A small image embedding model, trained from scratch.
Data: trained on microscope photos of single blood and bone marrow cells, 97085 training examples, 10.9 epochs.
Rows from block 3, named by matrix and row number. Each number is 128 + 24 x the weight over the matrix's rms, rounded and kept within 0 to 255. All counts start at 0. Numbers have three digits each.
# pw1: token mixer expand (model.blocks.3.mixer.pw1.weight, 320x160), inputs 80-159
pw1.41:083172172176139137166155116113150107103133112156144162171138066155170118117146122093126115093151121102123107113097105133134132137125090191146153144123163085095137156134070129108099146138115108127101090106119113160129141108152134119151134126
pw1.42:133116137136109116093086104113144140143173133155114146113155118139101186138133136107112102159116136115094124153098133161109132131106124126110118120140136127171136117153147146117106142100133144164116127134128117088179112102180136174097107121
pw1.43:127138088139126112152170104131104135146129111148139156128126127102097107169127127143117142149157073113100117112120103139147135105162096118132112124125149151174088177089123156146104125156098107094125111130132125151129098130162142112137141102
pw1.44:117132109139114142162088124131162151094186129142151105157131111086115133118130151170099123137165116084114141090185195115129095171124099136134120156090151113141084077169104148091116146112172151150146188119138091167136142138104080137138138156
pw1.45:135129144124147125147131146149119120132082106154148107098122118119122123136144137140189124119119114119141140133113129135123109131158121139119096098110138189161119138141130088091175099117131128144114118157150135135136144111120152133103104141
pw1.46:170104096133134151110090127066094151163144092134100134132150166096140139151170103133123134127103111082125100139135125092096158151106174127097128098138142112121113119154139156123155134140160159155127138124130114121108165147134168176110135113
pw1.47:077100152109140107149100139114143151171136101132132092091142117141130138149119151111097178145113144110126151100135116140135109126092126149123136119146113133098108152122119164124162150162126147140127127095159151108151164167125154090118107127
pw1.48:125110131126150128140118167157126100089127142145166122117155089169121135135114161087090188135137113078154119126152075117115131080140083120110164179115100141134110101130136111138148100123148139159145094146110111138144109108143132109119094114
pw1.49:134142147168139106157087113125106150120086174114110116094149098136093144101122136110155152099147133149079135109063138114170155088151119090112132122115117159136134108094131128110131116141141186135138134138141145118161085164166108163102094110
pw1.50:143141146118128111128100139131103142117064093099112100096160144121141105141117147137129100111155123121110100144124136123152158121117130109126144157139145120135123108129112120140077137115132114124075095135138145115111140143146064123143115139
pw1.51:129106114144113093080098120116132092147123116183152135108147150134092119128108169164132113083121119124175115111148070091161143134168173124139165162122094154106124151121136171129080117073140199138093109163105173125133180142094094142151154144
pw1.52:162128109179080145097169097107143167127115129125114066097077127105146087136151113132188098112087095096096173105095095115084112178145169100148099134134140123122117172112127101118131135128125139131153126128175167116071175134063121144121146090
pw1.53:125128094145119114115109103097116147101105086180094141086135147102158139180122168119131100101127138117145135106157131149147131123124128170139147159137137100107116125132130160128121065116135147106159118128114124111132106139135119117103142092
pw1.54:199168138150102119133130158142160130129155121138147109151144124097155131088096121083104119132103139125125143157114140113135133122133139145143097126091118128093118136136137134130128114101153117107145153149140154153104107144129138115109115116
pw1.55:150132131116146141097085130143176127132176135143120122167120129154156077133149124078117166094136068087131166120054113146106095128126094138090148179145126087111122136141102133144096120085124124103145076136097107122148152141107146100101158155
pw1.56:093170138176116094120125088160138117139132095093096124139165136141102094147166087098129122153139158148149129118144117115122116174139165129119105129163131149167140141116148172131155090146146118122162094143134095130121117122131104126140155096
pw1.57:090156153115122140145113121120164138165121121094120148147138130148138109151129122138124131126147129091112130156135146107134140139102128106129157108106115155100143095155098136153108138122114144138134116165121134117134140139163119115121135107
pw1.58:100140132147146099095106117143115110159141098149098153143128112131128090120105101088118117059156139126130085113135165138113100131143089135121134124118117145128158125168109135163123093143134120093100144110107141133120137118113144151134130112
pw1.59:129069129098119119142096127146145140113138142141117131139131114144152114103155145111162120139136123113139140098117136143122135149159152162119129159124128151088128104101144135089162109120125149121089123124090141154120117127145129101104094134
pw1.60:167111118128149127134159107140118132102150146135133099104144122126113139112142098109149101130147152143151160091138141109160138110144111142154156103114138102144095162146110169109139119104137120135149110150123154120134145114169171123160111167
pw1.61:137072121118131129163116146142120089124079149125121135149110081174191118097119124164151156141194129141130167114127114136088153108114135119126184158127129120104139113143120177128076092109125195160105151133166117144141108111117122126167087142
pw1.62:127115131168167149119094116135111167106091115122136126165096088138122133147078144128153135125170121075150148141124181163162108111119156124099121139118057127133120114155115080110102147134198134119136090148116088112092121141163158083144112132
pw1.63:132133134130139112148122156157127103133149156134123114132137070126114124100152161107134119128139110116083106143139150122113113134101130099083161130136132141155142128119134140123119088116100155122184138101102126146122146087149125107117138084
pw1.64:144136120134131120138148142164174113126133093134103135127156121097128154105119119161136142139101136156114082118124088135106130198127131132144108132132090116126117107160126089131128129120109121113178158138140139115142121120117122170127084101
pw1.65:129120152099108121139092155103129140123157111106160121158111116112102109137144097114142139122098065140146188135122122104130107153097111141118146106147109139163126131124141137110140174136115132117152178154140114110121158175141131116108141125
pw1.66:205133110087151095122160140144175126136127127117138147137152162117141135121097120175129119133108102084108136135174130109126176105176137137156148155099125126093141163136053173155141055132094125143123126174093147133152111167084123103096158134
pw1.67:170131085103109090142126158107125145165118115149120074130131104089082152097144136105082163130137118117134125078157116116099132082118124157132134114104108098118172163100101134135186117132129164106151124120162113118136151138118122128104129117
pw1.68:094157147158103136151128090151107090070148134065101113130119104092127140152049081106180156146096098123169141141086088177115116127058048192121181143109128087080108164094077121114141060107173136143128095134103107082143129109159098066144140054
pw1.69:134160156104106122092119169133136120135161119123115078093144105177142127125127137152163140144128124087104168131126038126132128133142113101108167130105129109097111149123160157148153135099171158182124113135165146112158132142165157128161139126
pw1.70:164155095170140075109097173163173129085194162131109133145113100134139125139104128143157133126109121081115116074101119165128136144152072122110141152138141126149156175137136138107080111085116104085129121071073146128139172124103149124129097128
pw1.71:116148116168126163130086123176153126135094122118121129140122147151100104129142120158142149108134139173140157119080154121132066122128155110141146140121149131116113120080163121142076139096104150149180149116155144139099127154095149155101112164
pw1.72:167100138103123116087116110129139130116154126165139155066177138138164137128119125118154118078144091125158110109131094124139155127127121128151146098142105084139149154133132084141159143150128121155122097135136141106135142143129137118137174093
pw1.73:108156072120120133135117140120155105153097126107090128131152136089137075098144142126125101124101123101119128135132153092133139138110121166133142128133128121139109102116136149149143140125111135105123143173127145128079144142165151098109154117
pw1.74:168122161169117098128102143147124152113110126107127115103139170162110137137102119139130113123119142131146150099155101120089146085127095136134123082101132145155124122120113159146125139136146112127146100146121158143108118106131165096113164153
pw1.75:145122131129124135170083113115115158131127133103140099125160144098144128131119120138171123148127112117169107139140109137144155162113124178135173157137158093135111122111107150114126142140160148134122106082141155110121134113139101101145123090
pw1.76:136145143087099126169125148143104105124131150095125117123123142063126132148159135128139125102144100154143131105143138092124135103171137165131080178144102125125097173124106184069118156151134103145106095134105120138109139151163136121134167128
pw1.77:162174147109087097193120119108163167109101132119156117089161135166129132115123104116139131113132140126157166125066148132183100155114189121158161148113136128145125146163147109090137116115165117125145187142143160121141128168181130140118121140
pw1.78:151095105124144134135108128117154176099154151124160133130179090098095114147106126129125145105132147146107152151125126116120130140134100138104099121108139115132110114124111140149107132145119098134131126127115148158139152113125113149124123130
pw1.79:159106123133124127138094126158121134147102127084116134157132131109164127114121159126131114121117149140150172104103110145096150166144149125115108142131100121150095136097136170126127109152080142118120091112103160126121112110127123122138127131
pw1.80:150174134126105147130115135068148167165119136144124144151147125141105137154160100139134088126121128124105144117131110073091134151133156139167119129163143143132128112128084110113152145163107193130130131173151137144081163131123135131112126144
pw1.81:137135144114136133082117123090130131110116110140159122104162099146148142120117190154141112122128100139112122155101130106165140154152112163135102148100134135153149126118129130154140150115197098157167149184112120127139097132087155157137149146
pw1.82:143115112140151138158130129147121118122135116128156134096142141134135137133125115111178116141095141137128138101107146113130125107166161141098108125141131103113111121122104130125114121121119143113183123110111111097178125149107111136090063123
pw1.83:120111154157182145128137133161145143169119119116122093148119133155116109167101130148115142073147094155087153100114143078148106085111191154164113154106094153158131099142108117121078112134105153133113176162104133081117165156092167161133157127
pw1.84:175154148160118118123128128203168135156113151110124129147131124130090079162181137152193133153112117072177089130123129121144134113181156115120157157160112127131134137169121078140148127177132128088133107150157156146091067183126106153090127064
pw1.85:104081135154114138140152135123137092125159115204148117144155110067167173150122122134174156120109164150138127161125158134136137168134102113140118079130091104156099108165059120133145143136067134099157140151185091086099115082138061129136173152
pw1.86:159100108159166110112134133114131157125113137136133142100098083093165103128103083136122070114120130158142112144129139169114123105168080092104132127145129114109139127134080140129162101107101149163121123133113130114118081122098128134107175150
pw1.87:096191142142115178138175126175098128137113133086156130177093149119106119103169142136127167108136133119152088164102130156104159148098093218128130127092126114136139131172132114123126125108103150114139122130105082119125146081136137093135114121
pw1.88:146131107111108164100089100129133105142129108137121147083120130184071123142133100092131139121120146148147150107149090097147141135127075174137094105114137114137092130154122139173123141111143097125131102097143176178097149153108152194134160148
pw1.89:163107104125141142109120149156143156133158137160169136110145138119107123084144122147134151140125095126091147113110102116126158113157104106143096139141134130107123118135078130159152125115120149071126114134130155106107107115112110127142173126
pw1.90:158137198123070132127128159141137124109138116133095132064143068070139134128134111139148120120139115093165117122049153127128121133098120050129040095087068128113096190125112098074055160129122144090128141136143189108143097152128172119156105096
pw1.91:142097152129132081092148137156123109119145103079120147138101078119133144141086113127148166152119137142155098138087122148076098126119134138149153125110124130113119160092099148103134132117106167126129092152164093106164123138121145119119089119
pw1.92:120126131141147095129098150160100097107105127177112151136079124158149162121158079128119112138151149073127116127133087079139124118158098125147102127157145149092112147152158166181150094138076148094110215118143111114080132188137129122093104148
pw1.93:129132134132152124106151140133112157145150132090130127185139155102126143078142135114103133145120111151113144143131117098134132141136125123134176147133120100124164118104150126196150103156112146152130089139121126133167097138149132124172114144
pw1.94:130105143149149113097105113112151194129121146154142164128133149141109132123161140123105137105149101120154126150094124083121195164126124120144119140179123175116088096113122124137133111147158078131149151141126145145124146145099153132112113120
pw1.95:140176127125148121126138149120160166133137154080115126123123129150064114110159189106138138128143075087153148149126105099112122124105123143110112105143130116131100113118140120186107160126096136144137149126186122108124149134128128120115148105
pw1.96:135137140143144146129107138136147163087152128127181112119109108124146137129144091137164159127150106115108081132110151120122136142114152163185123129134094079137136097124083109136129124107129147126143159155133079168158122147079137127112119168
pw1.97:141087132134121111097146109119114114108149123146137135118122128132141138157106157101153133131130138099135125150158096144107120118143154132130171128107136154119131122159126097126128126092153107140139140163118156093136078142105119118113136111
pw1.98:160071110130113141113156100130132145150098166093134132132167129120164107118124134103157138130148132136108113136152097101178145117100086153106111144127163135116167130093106143124169128149202126122149128114132154120163143080144168121141133118
pw1.99:110101170111121139123073109101108124088125101130113142096138099115118106151107098138133150143134096135143123112086122102132161132145140128148126121123161146112159094100155094133126149135190113097088119159131125138154121128112131138138145132
pw1.100:151121131140145138106124137118118131102161141168115094121124109124124133095153149158103158108103158140112107143154124138103146129131115130149122132143140121161153128128129142107124145116155134123131124155155133121125140134111140145133108106
pw1.101:087143160125140183139141171139093137119129118106157160114130090125127130120154154070116055102136104112185112122081110136171130099157117083125108114173147133101136098148124119090085103147119141104116115128125115125129127105143156106143131143
pw1.102:102119112110118139169118096125176136095152112126144088107173113119147112139111079141136127153161107129159125112100156107149125142139083131157120131081159154108174104155103138101165165146084138105072129128101098103112123158105162122124135128
pw1.103:149100089118152124166153106165125123116086117147141118137101130178162141099091121168135148171175129134106176133141122161126077137193157131130100099109126161153159128087071070170091112126091150132147160119124087132131116113117096151124129114
pw1.104:123154145156118131151130072120121093083106169140122085144126129088117136133108128100093141128149152179181115122127168099110094134122165136110106100141158156166118132097116111098166132133155082158151100134099138154127156147191124117125126124
pw1.105:113129097143123104065110100138132129162094080155140152138137143144174170124114144146172134142155119114111072142141167160129124097151174128094123126101113098138091139084107137119089139127095145102112112147136138096112074154139189132128145128
pw1.106:147125121149111141127116119161145135129159134148119182117107139099083157147148144149128118144114121127121133127123120096135125133152124109081145137124107151119082154131121155136171117146115145119126115109118155115133113116142115158137137106
pw1.107:090150122123121108168078153101170138097131113129131128116162132129090126102131116123086114169181159156141094134144104160118110157148140102115146147115139135127091128169140118129103106131138122085137116109145125159207170111094132133073117099
pw1.108:119147122130162134145164109135109118146131165140135120134132122111139119102131119133150142107124078116120148143126142104135116113129093142088086160144110085116150123161093145107139122110118080089147146112126114153114121129119080112139141137
pw1.109:149114137117119137112159082163144119140123127112164133157140090137143083104154102108108114133150155149104084093132151128116090094135144119113140109155132118098137159129162154120124134139119138122147127156136112129127108115143127162121143107
pw1.110:164106078127129140177139122127095133107124124171121099148105114134139108112096058148150109130127169100165109105178183142149155172108131149092145119137169139186125174162168171091145141121107139142160095137160142168130129103111106128105107123
pw1.111:112126109138105131126112118104154105106125130117128115141148164118127141122090135128130135106109163124092118083154117141117139089113153140139101137144122158132116115113130125128109137104116139130148121149140129132152133110132123110142156145
pw1.112:083138142118126140125093114136139124116100161105104114122092134128151139159145137154157144151139108145151082157118124138135116138116125118128119125126117144116160135136128112137118140097135119094179124074127137128120101099148164135149131130
pw1.113:113127127102112129104112145143101120102086139135171134119111110110126125112165086167090112098147126129137127109142139165148117118108158135138143075087109138158136130093131125198156147084125171116160148140127134158096096142112116149125147119
pw1.114:126109102167085109139123125107109125142078092126109147110137137171101095114124120103131119133102116094156093103129114138123137112136154123114126156134106162155149132094146096108135105090116127124132124122148142118119106110099140139114128114
pw1.115:165166119147135081154120180099119111127163156100172162106129097189099122087133099093137111121151144112112120106139086150149152116143142111122072094139137102102143088115164080147094102049115138099111161140136187150092161124122184132157098133
pw1.116:106125082147139143194096113157114180080132125151122146124122102213103104144057143133122096113128106107132155137131154086157128146156122144140108121089141115148119071128095140165146089088171160132145167139159141149138129128101146151174107154
pw1.117:127143098111164126128118153113121154125140137129118129124161108125075083114161102114123101175145130128120099111125139165127170169174130106133110122135137133098101108094123145119154181181104139120119119141144082109144110133104136103134068122
pw1.118:134159153131153152132123126105130134105138125156113101144118150116149125115109135170122119111154094149169146126123136124125098133150098142081134123123092153068113124103147161137087170112121092118141132093142168155112112140162131075122085161
pw1.119:158140108155112167123113155122094114140117117120139133136137168126155160116158138111144111098098137126166128130138115184112144103164117144117127119091151148095144123117104149135163104077112157148099135123143135142162088135100143108110095130
pw1.120:138118115129118167155137120164116087143108118177142145133121099089143146121171162109156128119138129143108122118132117114125156118161136137110113116132144116138104129097145156109122132168148101122132115157147127137140119128128146134146136144
pw1.121:125155115134143113132130125164111176113127106160140126116114130163129110098124102173098132159140136151141105136138104152135106142127154142104124125137098122141159113087125109096094090128120146111134121107139136139119110132102104069112104103
pw1.122:129160098138128149103117184147129118095105106108157116122135109103135114131145120112121109099154150100166135133154100145078178097125113121113127111095144099098136144154141121172102144150119143116148136169165102165123116124124144095175160096
pw1.123:116125122157123114109128127124103144169110117128128124172134141103172145152126116134161138143160100145111101101144105139129153117138135118144126202143157162132126145095161112139128098121112128108180125135136127122140131110147137143142157132
pw1.124:133156125131148145120100150147130154118143121044097130120169132177146112160136167059135129175116114067134114102120168152102167121078127137110165155127091140125132127128121149152164099154142105119172183166112093112134119145153112143089171096
pw1.125:135126139158157120144145126131111143134132121161120099144155146131099112117086124106130115181168187075116141127151103166107155130135113101160152136135200143196133190105112116117115167134111111147148097149156137117084144102117118117136145167
pw1.126:148105150174145088126123105087145098110152103120120069147158138148074132137104193138132117174119106141122087152113100160151128135155178127125091133091107175109142116104119101145134117143126094131081098106111150134142129100107146127118072164
pw1.127:128094117152101167117108101109131114090141122079132136129145149151099117128159145076152141120117141116109100120089138089111134113098161134148072138153054105059048096136126102075093124129141135117137140140182142137135132154099129125136106095
pw1.128:110100107185129133110113126143132124143113126111150150130141109104152145179136110112172156114102119039180111170167172140121132166091095152114145096123106177060144093159105123139146096103151146104117140115148152129154121156209162144107117111
pw1.129:137074126082129143137104134122117137136123162159143123126127072132134106099080115087087107148122161121082114100130131143088132115107121115120126146065150174167120105141124140154155133117184138138152132127106121163114130146174103129115113078
pw1.130:120113089136174178156115116150078149126124150129129118136112132088094154140179093127128100111123153150108119123105124157076146135140108157092121191068153069103132125117159140113079089121100164136131118099146122115099119096112124104120117117
pw1.131:127132124118179108115090093152162129118129129106134101157147151102167127129145101150112152137149173122135091111155164134138138123124133141129150122092157101122118144139159131089115110177141136117126165197108097141122113122134120151094070138
pw1.132:109078070113128121149136144144104109124124140104165127151177145121146124114069126131131074105133195121129118137108080135170114108103105128126171110113139161132123136085154148142146113129144159157150128130136132130147102117163072089150094071
pw1.133:131153103159106115135104132135117136114178131096154101123116067129143120102108139132137122091096103039141107100099131171139116166080152112113133131120128161138094128116103114116084150173139134128129139173172114094151097152115175153140090151
pw1.134:143100112163156126121161104118138120117167114099118160108113123181150154112123137130112152138095107098115149134112170139150154110140155109115088128133127161122164146120084100155112134137124143113134159148126124148129147122099105136123154139
pw1.135:140121131122087115165125106131108139086151163123135134127156132163053152171140124147136095157150152174151085155110148144119117179149125109136141142146123155116158111139117104126127082124097154120154127123109142101104167133128184197162100130
pw1.136:118104120111164126122111121097115152117142159165123134146157134145143114146137140129125120138138122153123130173111156104138138123112147136123108146113137161087137151139096119124134145112157145124108143171083144091109141126107174136100144144
pw1.137:117113131162138098099106120105150132171112169141099131125094137101136116109125149141129116136135118104121157114139125124145112184119143138139140125136100071154112125151145150112091125074133135138102112129162152107144095085126129147143101138
pw1.138:178113151133123137121085156169136085101094128112098129141100126166109148108134154167104102104122180122113086117164150121115105146099122097136113142133098103101127121116130141099150132128157148151141153175085124103070121138090140151186099174
pw1.139:142121075148104106100080146115090148112113133134164133163149170141157119121134149120117173143135142119142132116148110142138128147134135149146154148138171133115135137178136127100119125148111111179129144142101118130165130120123132126115139134
pw1.140:132109081129106140137128142159122106129124150143145154108124127111127145119127131108132134126123096156143125144119142112115109120142123112110143149138103132128105136118128105106122161098099139090139123101129099146114141143109170128147079115
pw1.141:107135134165169141133130127133165126131141154179110154091112144132107083157157113119123131072135162132115096104130090113141133129160133174103076172101127136110159114145164143103146154135140154115146163129115167098144128071178168124115123121
pw1.142:103131092176103126138094145096170106152147148113088153107088158121119138166171127150157115116131127101095165137147115103062083108095125079112121117039127145145104164151123129145118147152134137095123129170131138061119113142170151112133157107
pw1.143:146117085168103135140082130105144106122146113093131106104117157119180102135077114134095090140114120101144147137135114137065118160121123143101163127095121089143137133136114165132137122148109120136116133130142130077086146105149139183123134115
pw1.144:133104107109135078163126165127157144152151138133144131135077082098100113142184168133120164084103164138172123101138134136087103147126152136167124143162117132112133140093107134137113144121127140111120142188121085140134119093119119159195177092
pw1.145:154138121124101140118113099129126125133143143106129138127154163124083104156155150145148147113118135112137118103086115159131177140151130096142143149116115172123136128129135105147135140143121153144095168153147107124112124158101149146105117114
pw1.146:141150197140112116107114134170146101111111129145126106106112121138124161162149123148083102123127130120123132156131130178148113132119095110101144174088107153110152141088093162128154096132122127154094146116126149114109091108091143159160100111
pw1.147:126117094162131097144090112156125128124088093135133104125135138102132129092127107123140076072169152136098101109102102139109123109102148086119158136133138164157115138145107105109101158111116155169143116197131164109138095175159139138126171111
pw1.148:123150146150120146123082129113105143089068144136121127102127129131134128099113081144132117121143113097132170128130153147102125123123123134111078160150132114159142131122132110149103128113118121098148136111133124148153112101120094154143112110
pw1.149:071167125161119127153111151121140151145115120141096098133112125156136144134140112151140091126105130132147125111148144141095151121120124153138121121141112092160097137117153136124147121135131110132145126166123145142148168116082129155120116148
pw1.150:090138119129102117110116063114152137119103108122118118140107116119122156124121125159117112164141124122163115105138137124081125159144139139089142097120125151153155128125137172133142113161097116120155140111108116132116105173105129121147150168
pw1.151:127171101109137140142107127097131133149168122148106131143159097144146110184115107152142139089098108105155111140126152084126144138170181113138148130142151128172128115086111167135170137078120146064144090087096114106114131167134128127173132100
pw1.152:164188143162135132142115134147099099118129134076095157143105123155151153150192144151135101104109080150144126149097110164067153142092098211089133109092065141128134093131169139140110103129127123139130117119133115112131123127073113111145089102
pw1.153:127130112132135147054103117139113079136085102143156133118071128126175092089146117150146124128184083096142105093121122146134161152085142156155081120110131108164101163120088117130113123144154151161139135133133153142139157146144185115121140155
pw1.154:144134157115124070128093081122114113115153147129099134060142122121096139142154107131106140151112131089165145092138163146100145129125131095091110067126113124168131127169145126140101081146106135112130115107143155158134116159141133129140131105
pw1.155:142131153153099109152094100119111145143169146122165131131156106163124115065203126146131112100097095134149106101156142156143137203156147128130127138141140160139127133125068140121168107132148154152157147160192078165144139164111145119119055112
pw1.156:093129169155093111115131109134117113082115127122125069096099139150170161097114118125148121154114139124159116107109094117147092106089126142103134104104156153147115114119089103095101122136066144149128122146113130132105157160121136147192179153
pw1.157:159120148131126125148131123127138141093095117117107107096107111118154076173113135123117127152110145118126128147112075140137150122136138186101113118174156112119123089121098159135105124163110132134163153128151142106126146111137132142128162144
pw1.158:113130135144107116118156153112111108125124113125150148113129172103136113085119167130143138142092126088107104147102156141105124137128132104109104140103135093128138104145156138163130097084118161095113121127113112121131130150115126115140170162
pw1.159:112145119115156117122130107129148135110134131121135160110147147119111142123110150134126145152136105122173143119151112133161137141149129126134133156147114137123105156136084187133137139102122108130123124115141130125114144148140139124134114113
pw1.160:146145085131099134155179177142125145127158118120155133135092134125149130105142152131123141121110095134093105121116116112120116110134119155154147152106121109138107159115088146117107132093162106106127143134121162153130106085117163146154175140
pw1.161:153158143138129126128092131121140096133129148142139097101107109149107129150119146151132148129095155128130115120119113088162138113143130123127108083118120122132140121086106094136152101118125122118141109140126118138136147147107119137146153135
pw1.162:107159116115132118112118153136149102124129144140171111125127105118134079136075129162103137142128149147120155114164129120133142136123142105167111128146102103171146154086128134141134130105115187119109085142146148162146133153122131104143150155
pw1.163:158099131122054127185106142161098107056162117092105104143118082153106072120161162118171164130150131087113145075098113133137126095073097136151094049125096176106116119111117181125143110157159131075126101161115165102130087128110154113133146097
pw1.164:092149121130145146115115112154141115148111124168149148115095127138150147106118123178134099124127127124158099122096113105145105146126102163139114139117142101120144121140167155117116148069155141143106119137137121131094132160138114124117131118
pw1.165:136170116153158078133101110128122117123103173131123140135141105143093117127096144120127107135144098118119123149114125103150141155117120109151127115152107151133078150163157124089107122141116142145130121153116135099109081135144134108153123119
pw1.166:150138136120099150185138125164096125106150109106147101125107133134161148111118145154112103141155117145142129130122113133151108124144106147144125074093109185149141136123161135141118134165096157113078095117141098162116146135150090114128169128
pw1.167:132145177140139108093118119206079147152142163079159103151125123170127127113131167164138134109144107074110083113120114095138166158107092124142143133130115150139110157136128124131163133106155163193150123130152101100094143150090158128102110127
pw1.168:138171129168129102129106125110166108187128110139096110091116161102136116143144131117149108116116115113120125154115156084125145121150157178129083163118158102094118122101138156159122143131106130090143131133092136172147069105146143104084090126
pw1.169:140079177174148136093079139118141115104137130120146088102114093142138135119123136138139135104124123172120161116081180135152171163139092148129123123163169155094106160160157186193104073163146130132145184117146086168135120123081140139117181134
pw1.170:149111107110137096086108137148164116086162139113149134147109130126122114138127155106126139172121154138120108144134100111134104119145156143145115130150113141123108116130105123126103122116116129137156107148131167179129086182156101102097142149
pw1.171:148125151173149108102133121110120154113152118092147123128140122146142133138105115108139116150155146116134146085161123119123112093149138152104146099128099102122078156114135156123128106120119122114143113155134144144085120124142162108116130109
pw1.172:133160154096155114183126121127108137118148112137128138111147084096098123104106109114136091086132098124120113085124151121174141127143141130151148150112126145131121129103170076119129149107107170150172092137148134084131135123091148111163126099
pw1.173:156107129148090141145117137136131097135158129132110167142171148136144130126120110102160107128157124099139138162147143082145145131123130131148147127074144162153110153128125124124146123148136137066119123184115087113127165107108139123117156150
pw1.174:133166148102145151151116138167131110107147156091118141093057137117091108150110145140132135122163147145123090136084127131135150140116123100114152089101073122117107103172152166157127134110175120105145107121110134159157125147089139093136123105
pw1.175:143130131094115133138128131137133112118124121165104134148090085060165084118148134119146129126126132092128103163148108140147125183132121122150135103127122126146123115116111155122141116127121155159115130131135133182137115127123195113142142137
pw1.176:199123172118155094112127124179127109155145122073152148121122134129113148194091136110121125146116135140106154172119112144160165136130132118169146143165138097119145107116106139163139145173129141157118147127117119091085113164127147103137063177
pw1.177:126163172123122128146130145145138126148137125141154132071117137115163139145124136105130147116137129147121152159094133107144131156180095150126121095109162155130118153096124157124125131141150132144144103120145130120093167132146131148102099109
pw1.178:104154147115131118105126100133112104133107159147129093117153102111135113142163100132108106124143171138124113141113147143140118119096102122117146124146156113124107115117145109137132131134111135145164142119169145136142134114119126095136115107
pw1.179:128133135112154117129063151114144165132134170176110152121181158140120101128127154103149143108125096122134148083119145142102130107089106140166144079126092096130097126163164145096102097143173147134107110119103104120094117156137117145107151125
pw1.180:141089124141104110119142120146099176148117142116135125155172141088141124200096100130107068086120156124138125146099101106134119113175109148129131133133151130154126133152114148109125121143174126147183145154136132098145197094112154139163136123
pw1.181:132113158115166109142136138112114135149111169124158113114121132115151120134128125119106169129126147122132147159118136132135114102123078134157086108125128115149129103135125115147129127165121099122098138108121146154156086177144112137130128098
pw1.182:143138102144111111124096087109104130144125135097147082120134114101121129129086178132119150131167106121094150133137144141170106129168123091120137107110129132139091139129148129134125187135143106126119096167133148093098123106138157144170097160
pw1.183:128132166187165125090147139118140118079071128102135131097163127114143124119093110139135100119115099147120158118132133126130136105122169133148137108154127113108119156196126149104116111090139136158141122166112126150118139148118140156158120136
pw1.184:116160113116084114139136124150136130122106155166091144155158148108127119120141130157104109094143078116138147146133112144129157141098135140122132110127131142184083152126104146150103121137148157129137108105146114138120130098137151126134151129
pw1.185:146138137119109123148134143147158168141141113154108153109090149123162165170120129111147152120093115160154133111100121135093067128141135132107104163117185145113152159123121131117139157109127121112164138098122121134100116109123137131091145172
pw1.186:118111111130117135114134132115115101124107121133144184142139142153106129133138104096124163120149147109155087108137157095139163091142078120094112159125118128157107135108131117128135165130137125123105123121110112163132135124142117111129137109
pw1.187:132118149119138138102110134108133122105130094146135170123156118156135114112148108096141128136096135137138145143069106077151147145122111128131149144106120126174120121133084096157114151147125132111118144089137101108150148165192117128141073124
pw1.188:140146109130127148126139133116107154116120122119121125128126162156118140122120129119115124105123098087114112116160122164122088126143110086114103136130129101139134138145093149150162126120154138158168100107130143140108115125136111126152123136
pw1.189:150125134174163110141145150100136086079192130142127144171134125133169103160155134128094125105126114136121135142144127138125120113106096142116136119131133103139099141130127137148121130143116135100136111129131078166134090125088137143171125115
pw1.190:121138087121140110120086130138135127132110135131135089122119118153123115144141133171149138143124127119123129141141085146152141139127123113102119137145121132122161123132120144076133080108120141132113132133119138100130126144148136116141109141
pw1.191:187134133128151159148096162090155164122129161113117145145125124097122137090129144149153143138136142145113114133118114116133125109137157148142109153121135141124164150103070141110153128118173138145133126152065124148119150138132116108104078111
pw1.192:142117124123133107121128127115136130143135110150116158141151105140149123122142169094117139143136109149073130123141100116105141109129123133126110108089103176136082099156157122123076157119139149106129140127129111142096147107113145156089134095
pw1.193:111098116142147089140142158129128131132148127196143122163184131151127089116177151132126149161094180124117073173156153115105127097110129100099130094109077120139105110142177132117179126133106139141131137130150131121143128133116144126148122095
pw1.194:152147158140149109148109134085142147109137099166150119095118124140148104115130105144119140159123096137108166077130104117107160140093151097169127095119141128162122234098092111123157141105134118090164097126153047185101092156115132127144089139
pw1.195:131178134168112087144112112087154128111127113121114088128110121104111125118092130141108101162149109133123136141143089150105147131121149103110170149143134125131091115171144109111161129107137137119119127129119151094111116087084149140117112142
pw1.196:106194154127114143165111153110067129135122125113115092116145091122115148128139082118082093127156125117157143150122145130121153113127133131129122136119158130164053123145129143138167110152120145111176136125120105117149152099150158121176102136
pw1.197:138143091157090137154125108066093132139100175122076140162134172159130173169121127160151167158164098146162143131154174157035167161080195155106171164105068133103125153140101166177119078133119140120157145178152052093130099145128147159168183163
pw1.198:129163091146163134103082157120151120094143130137125146137115120136113116104127098154130108088124148137126121103131141102119128155119121112128149163089095107128108147135148132147101129118126142153156089146171130144123119145113118151117111131
pw1.199:146087102150106146130152147116144104117152091169111108095099182124091140150111102080120101124117126105122140174116153130095126105105144141126151124108122126140114159140114108125139133109114129128117126122122126146151136108128141114140112124
pw1.200:099178078174126133124145126078114133158138101132118154130102117143125109094159089158122105145173118147192094100130140072120075104124118110151146080092134177110091133126142094139142093149153102144112135126127165165127181123133177134117126124
pw1.201:137150096170144117142132072111159160153116139150124108099113105114132083154088174187132145171143135111166088125108094140119159148113113130140159120140124133120152105127155117154142133143098146153133180119118136066115135122134140089097125089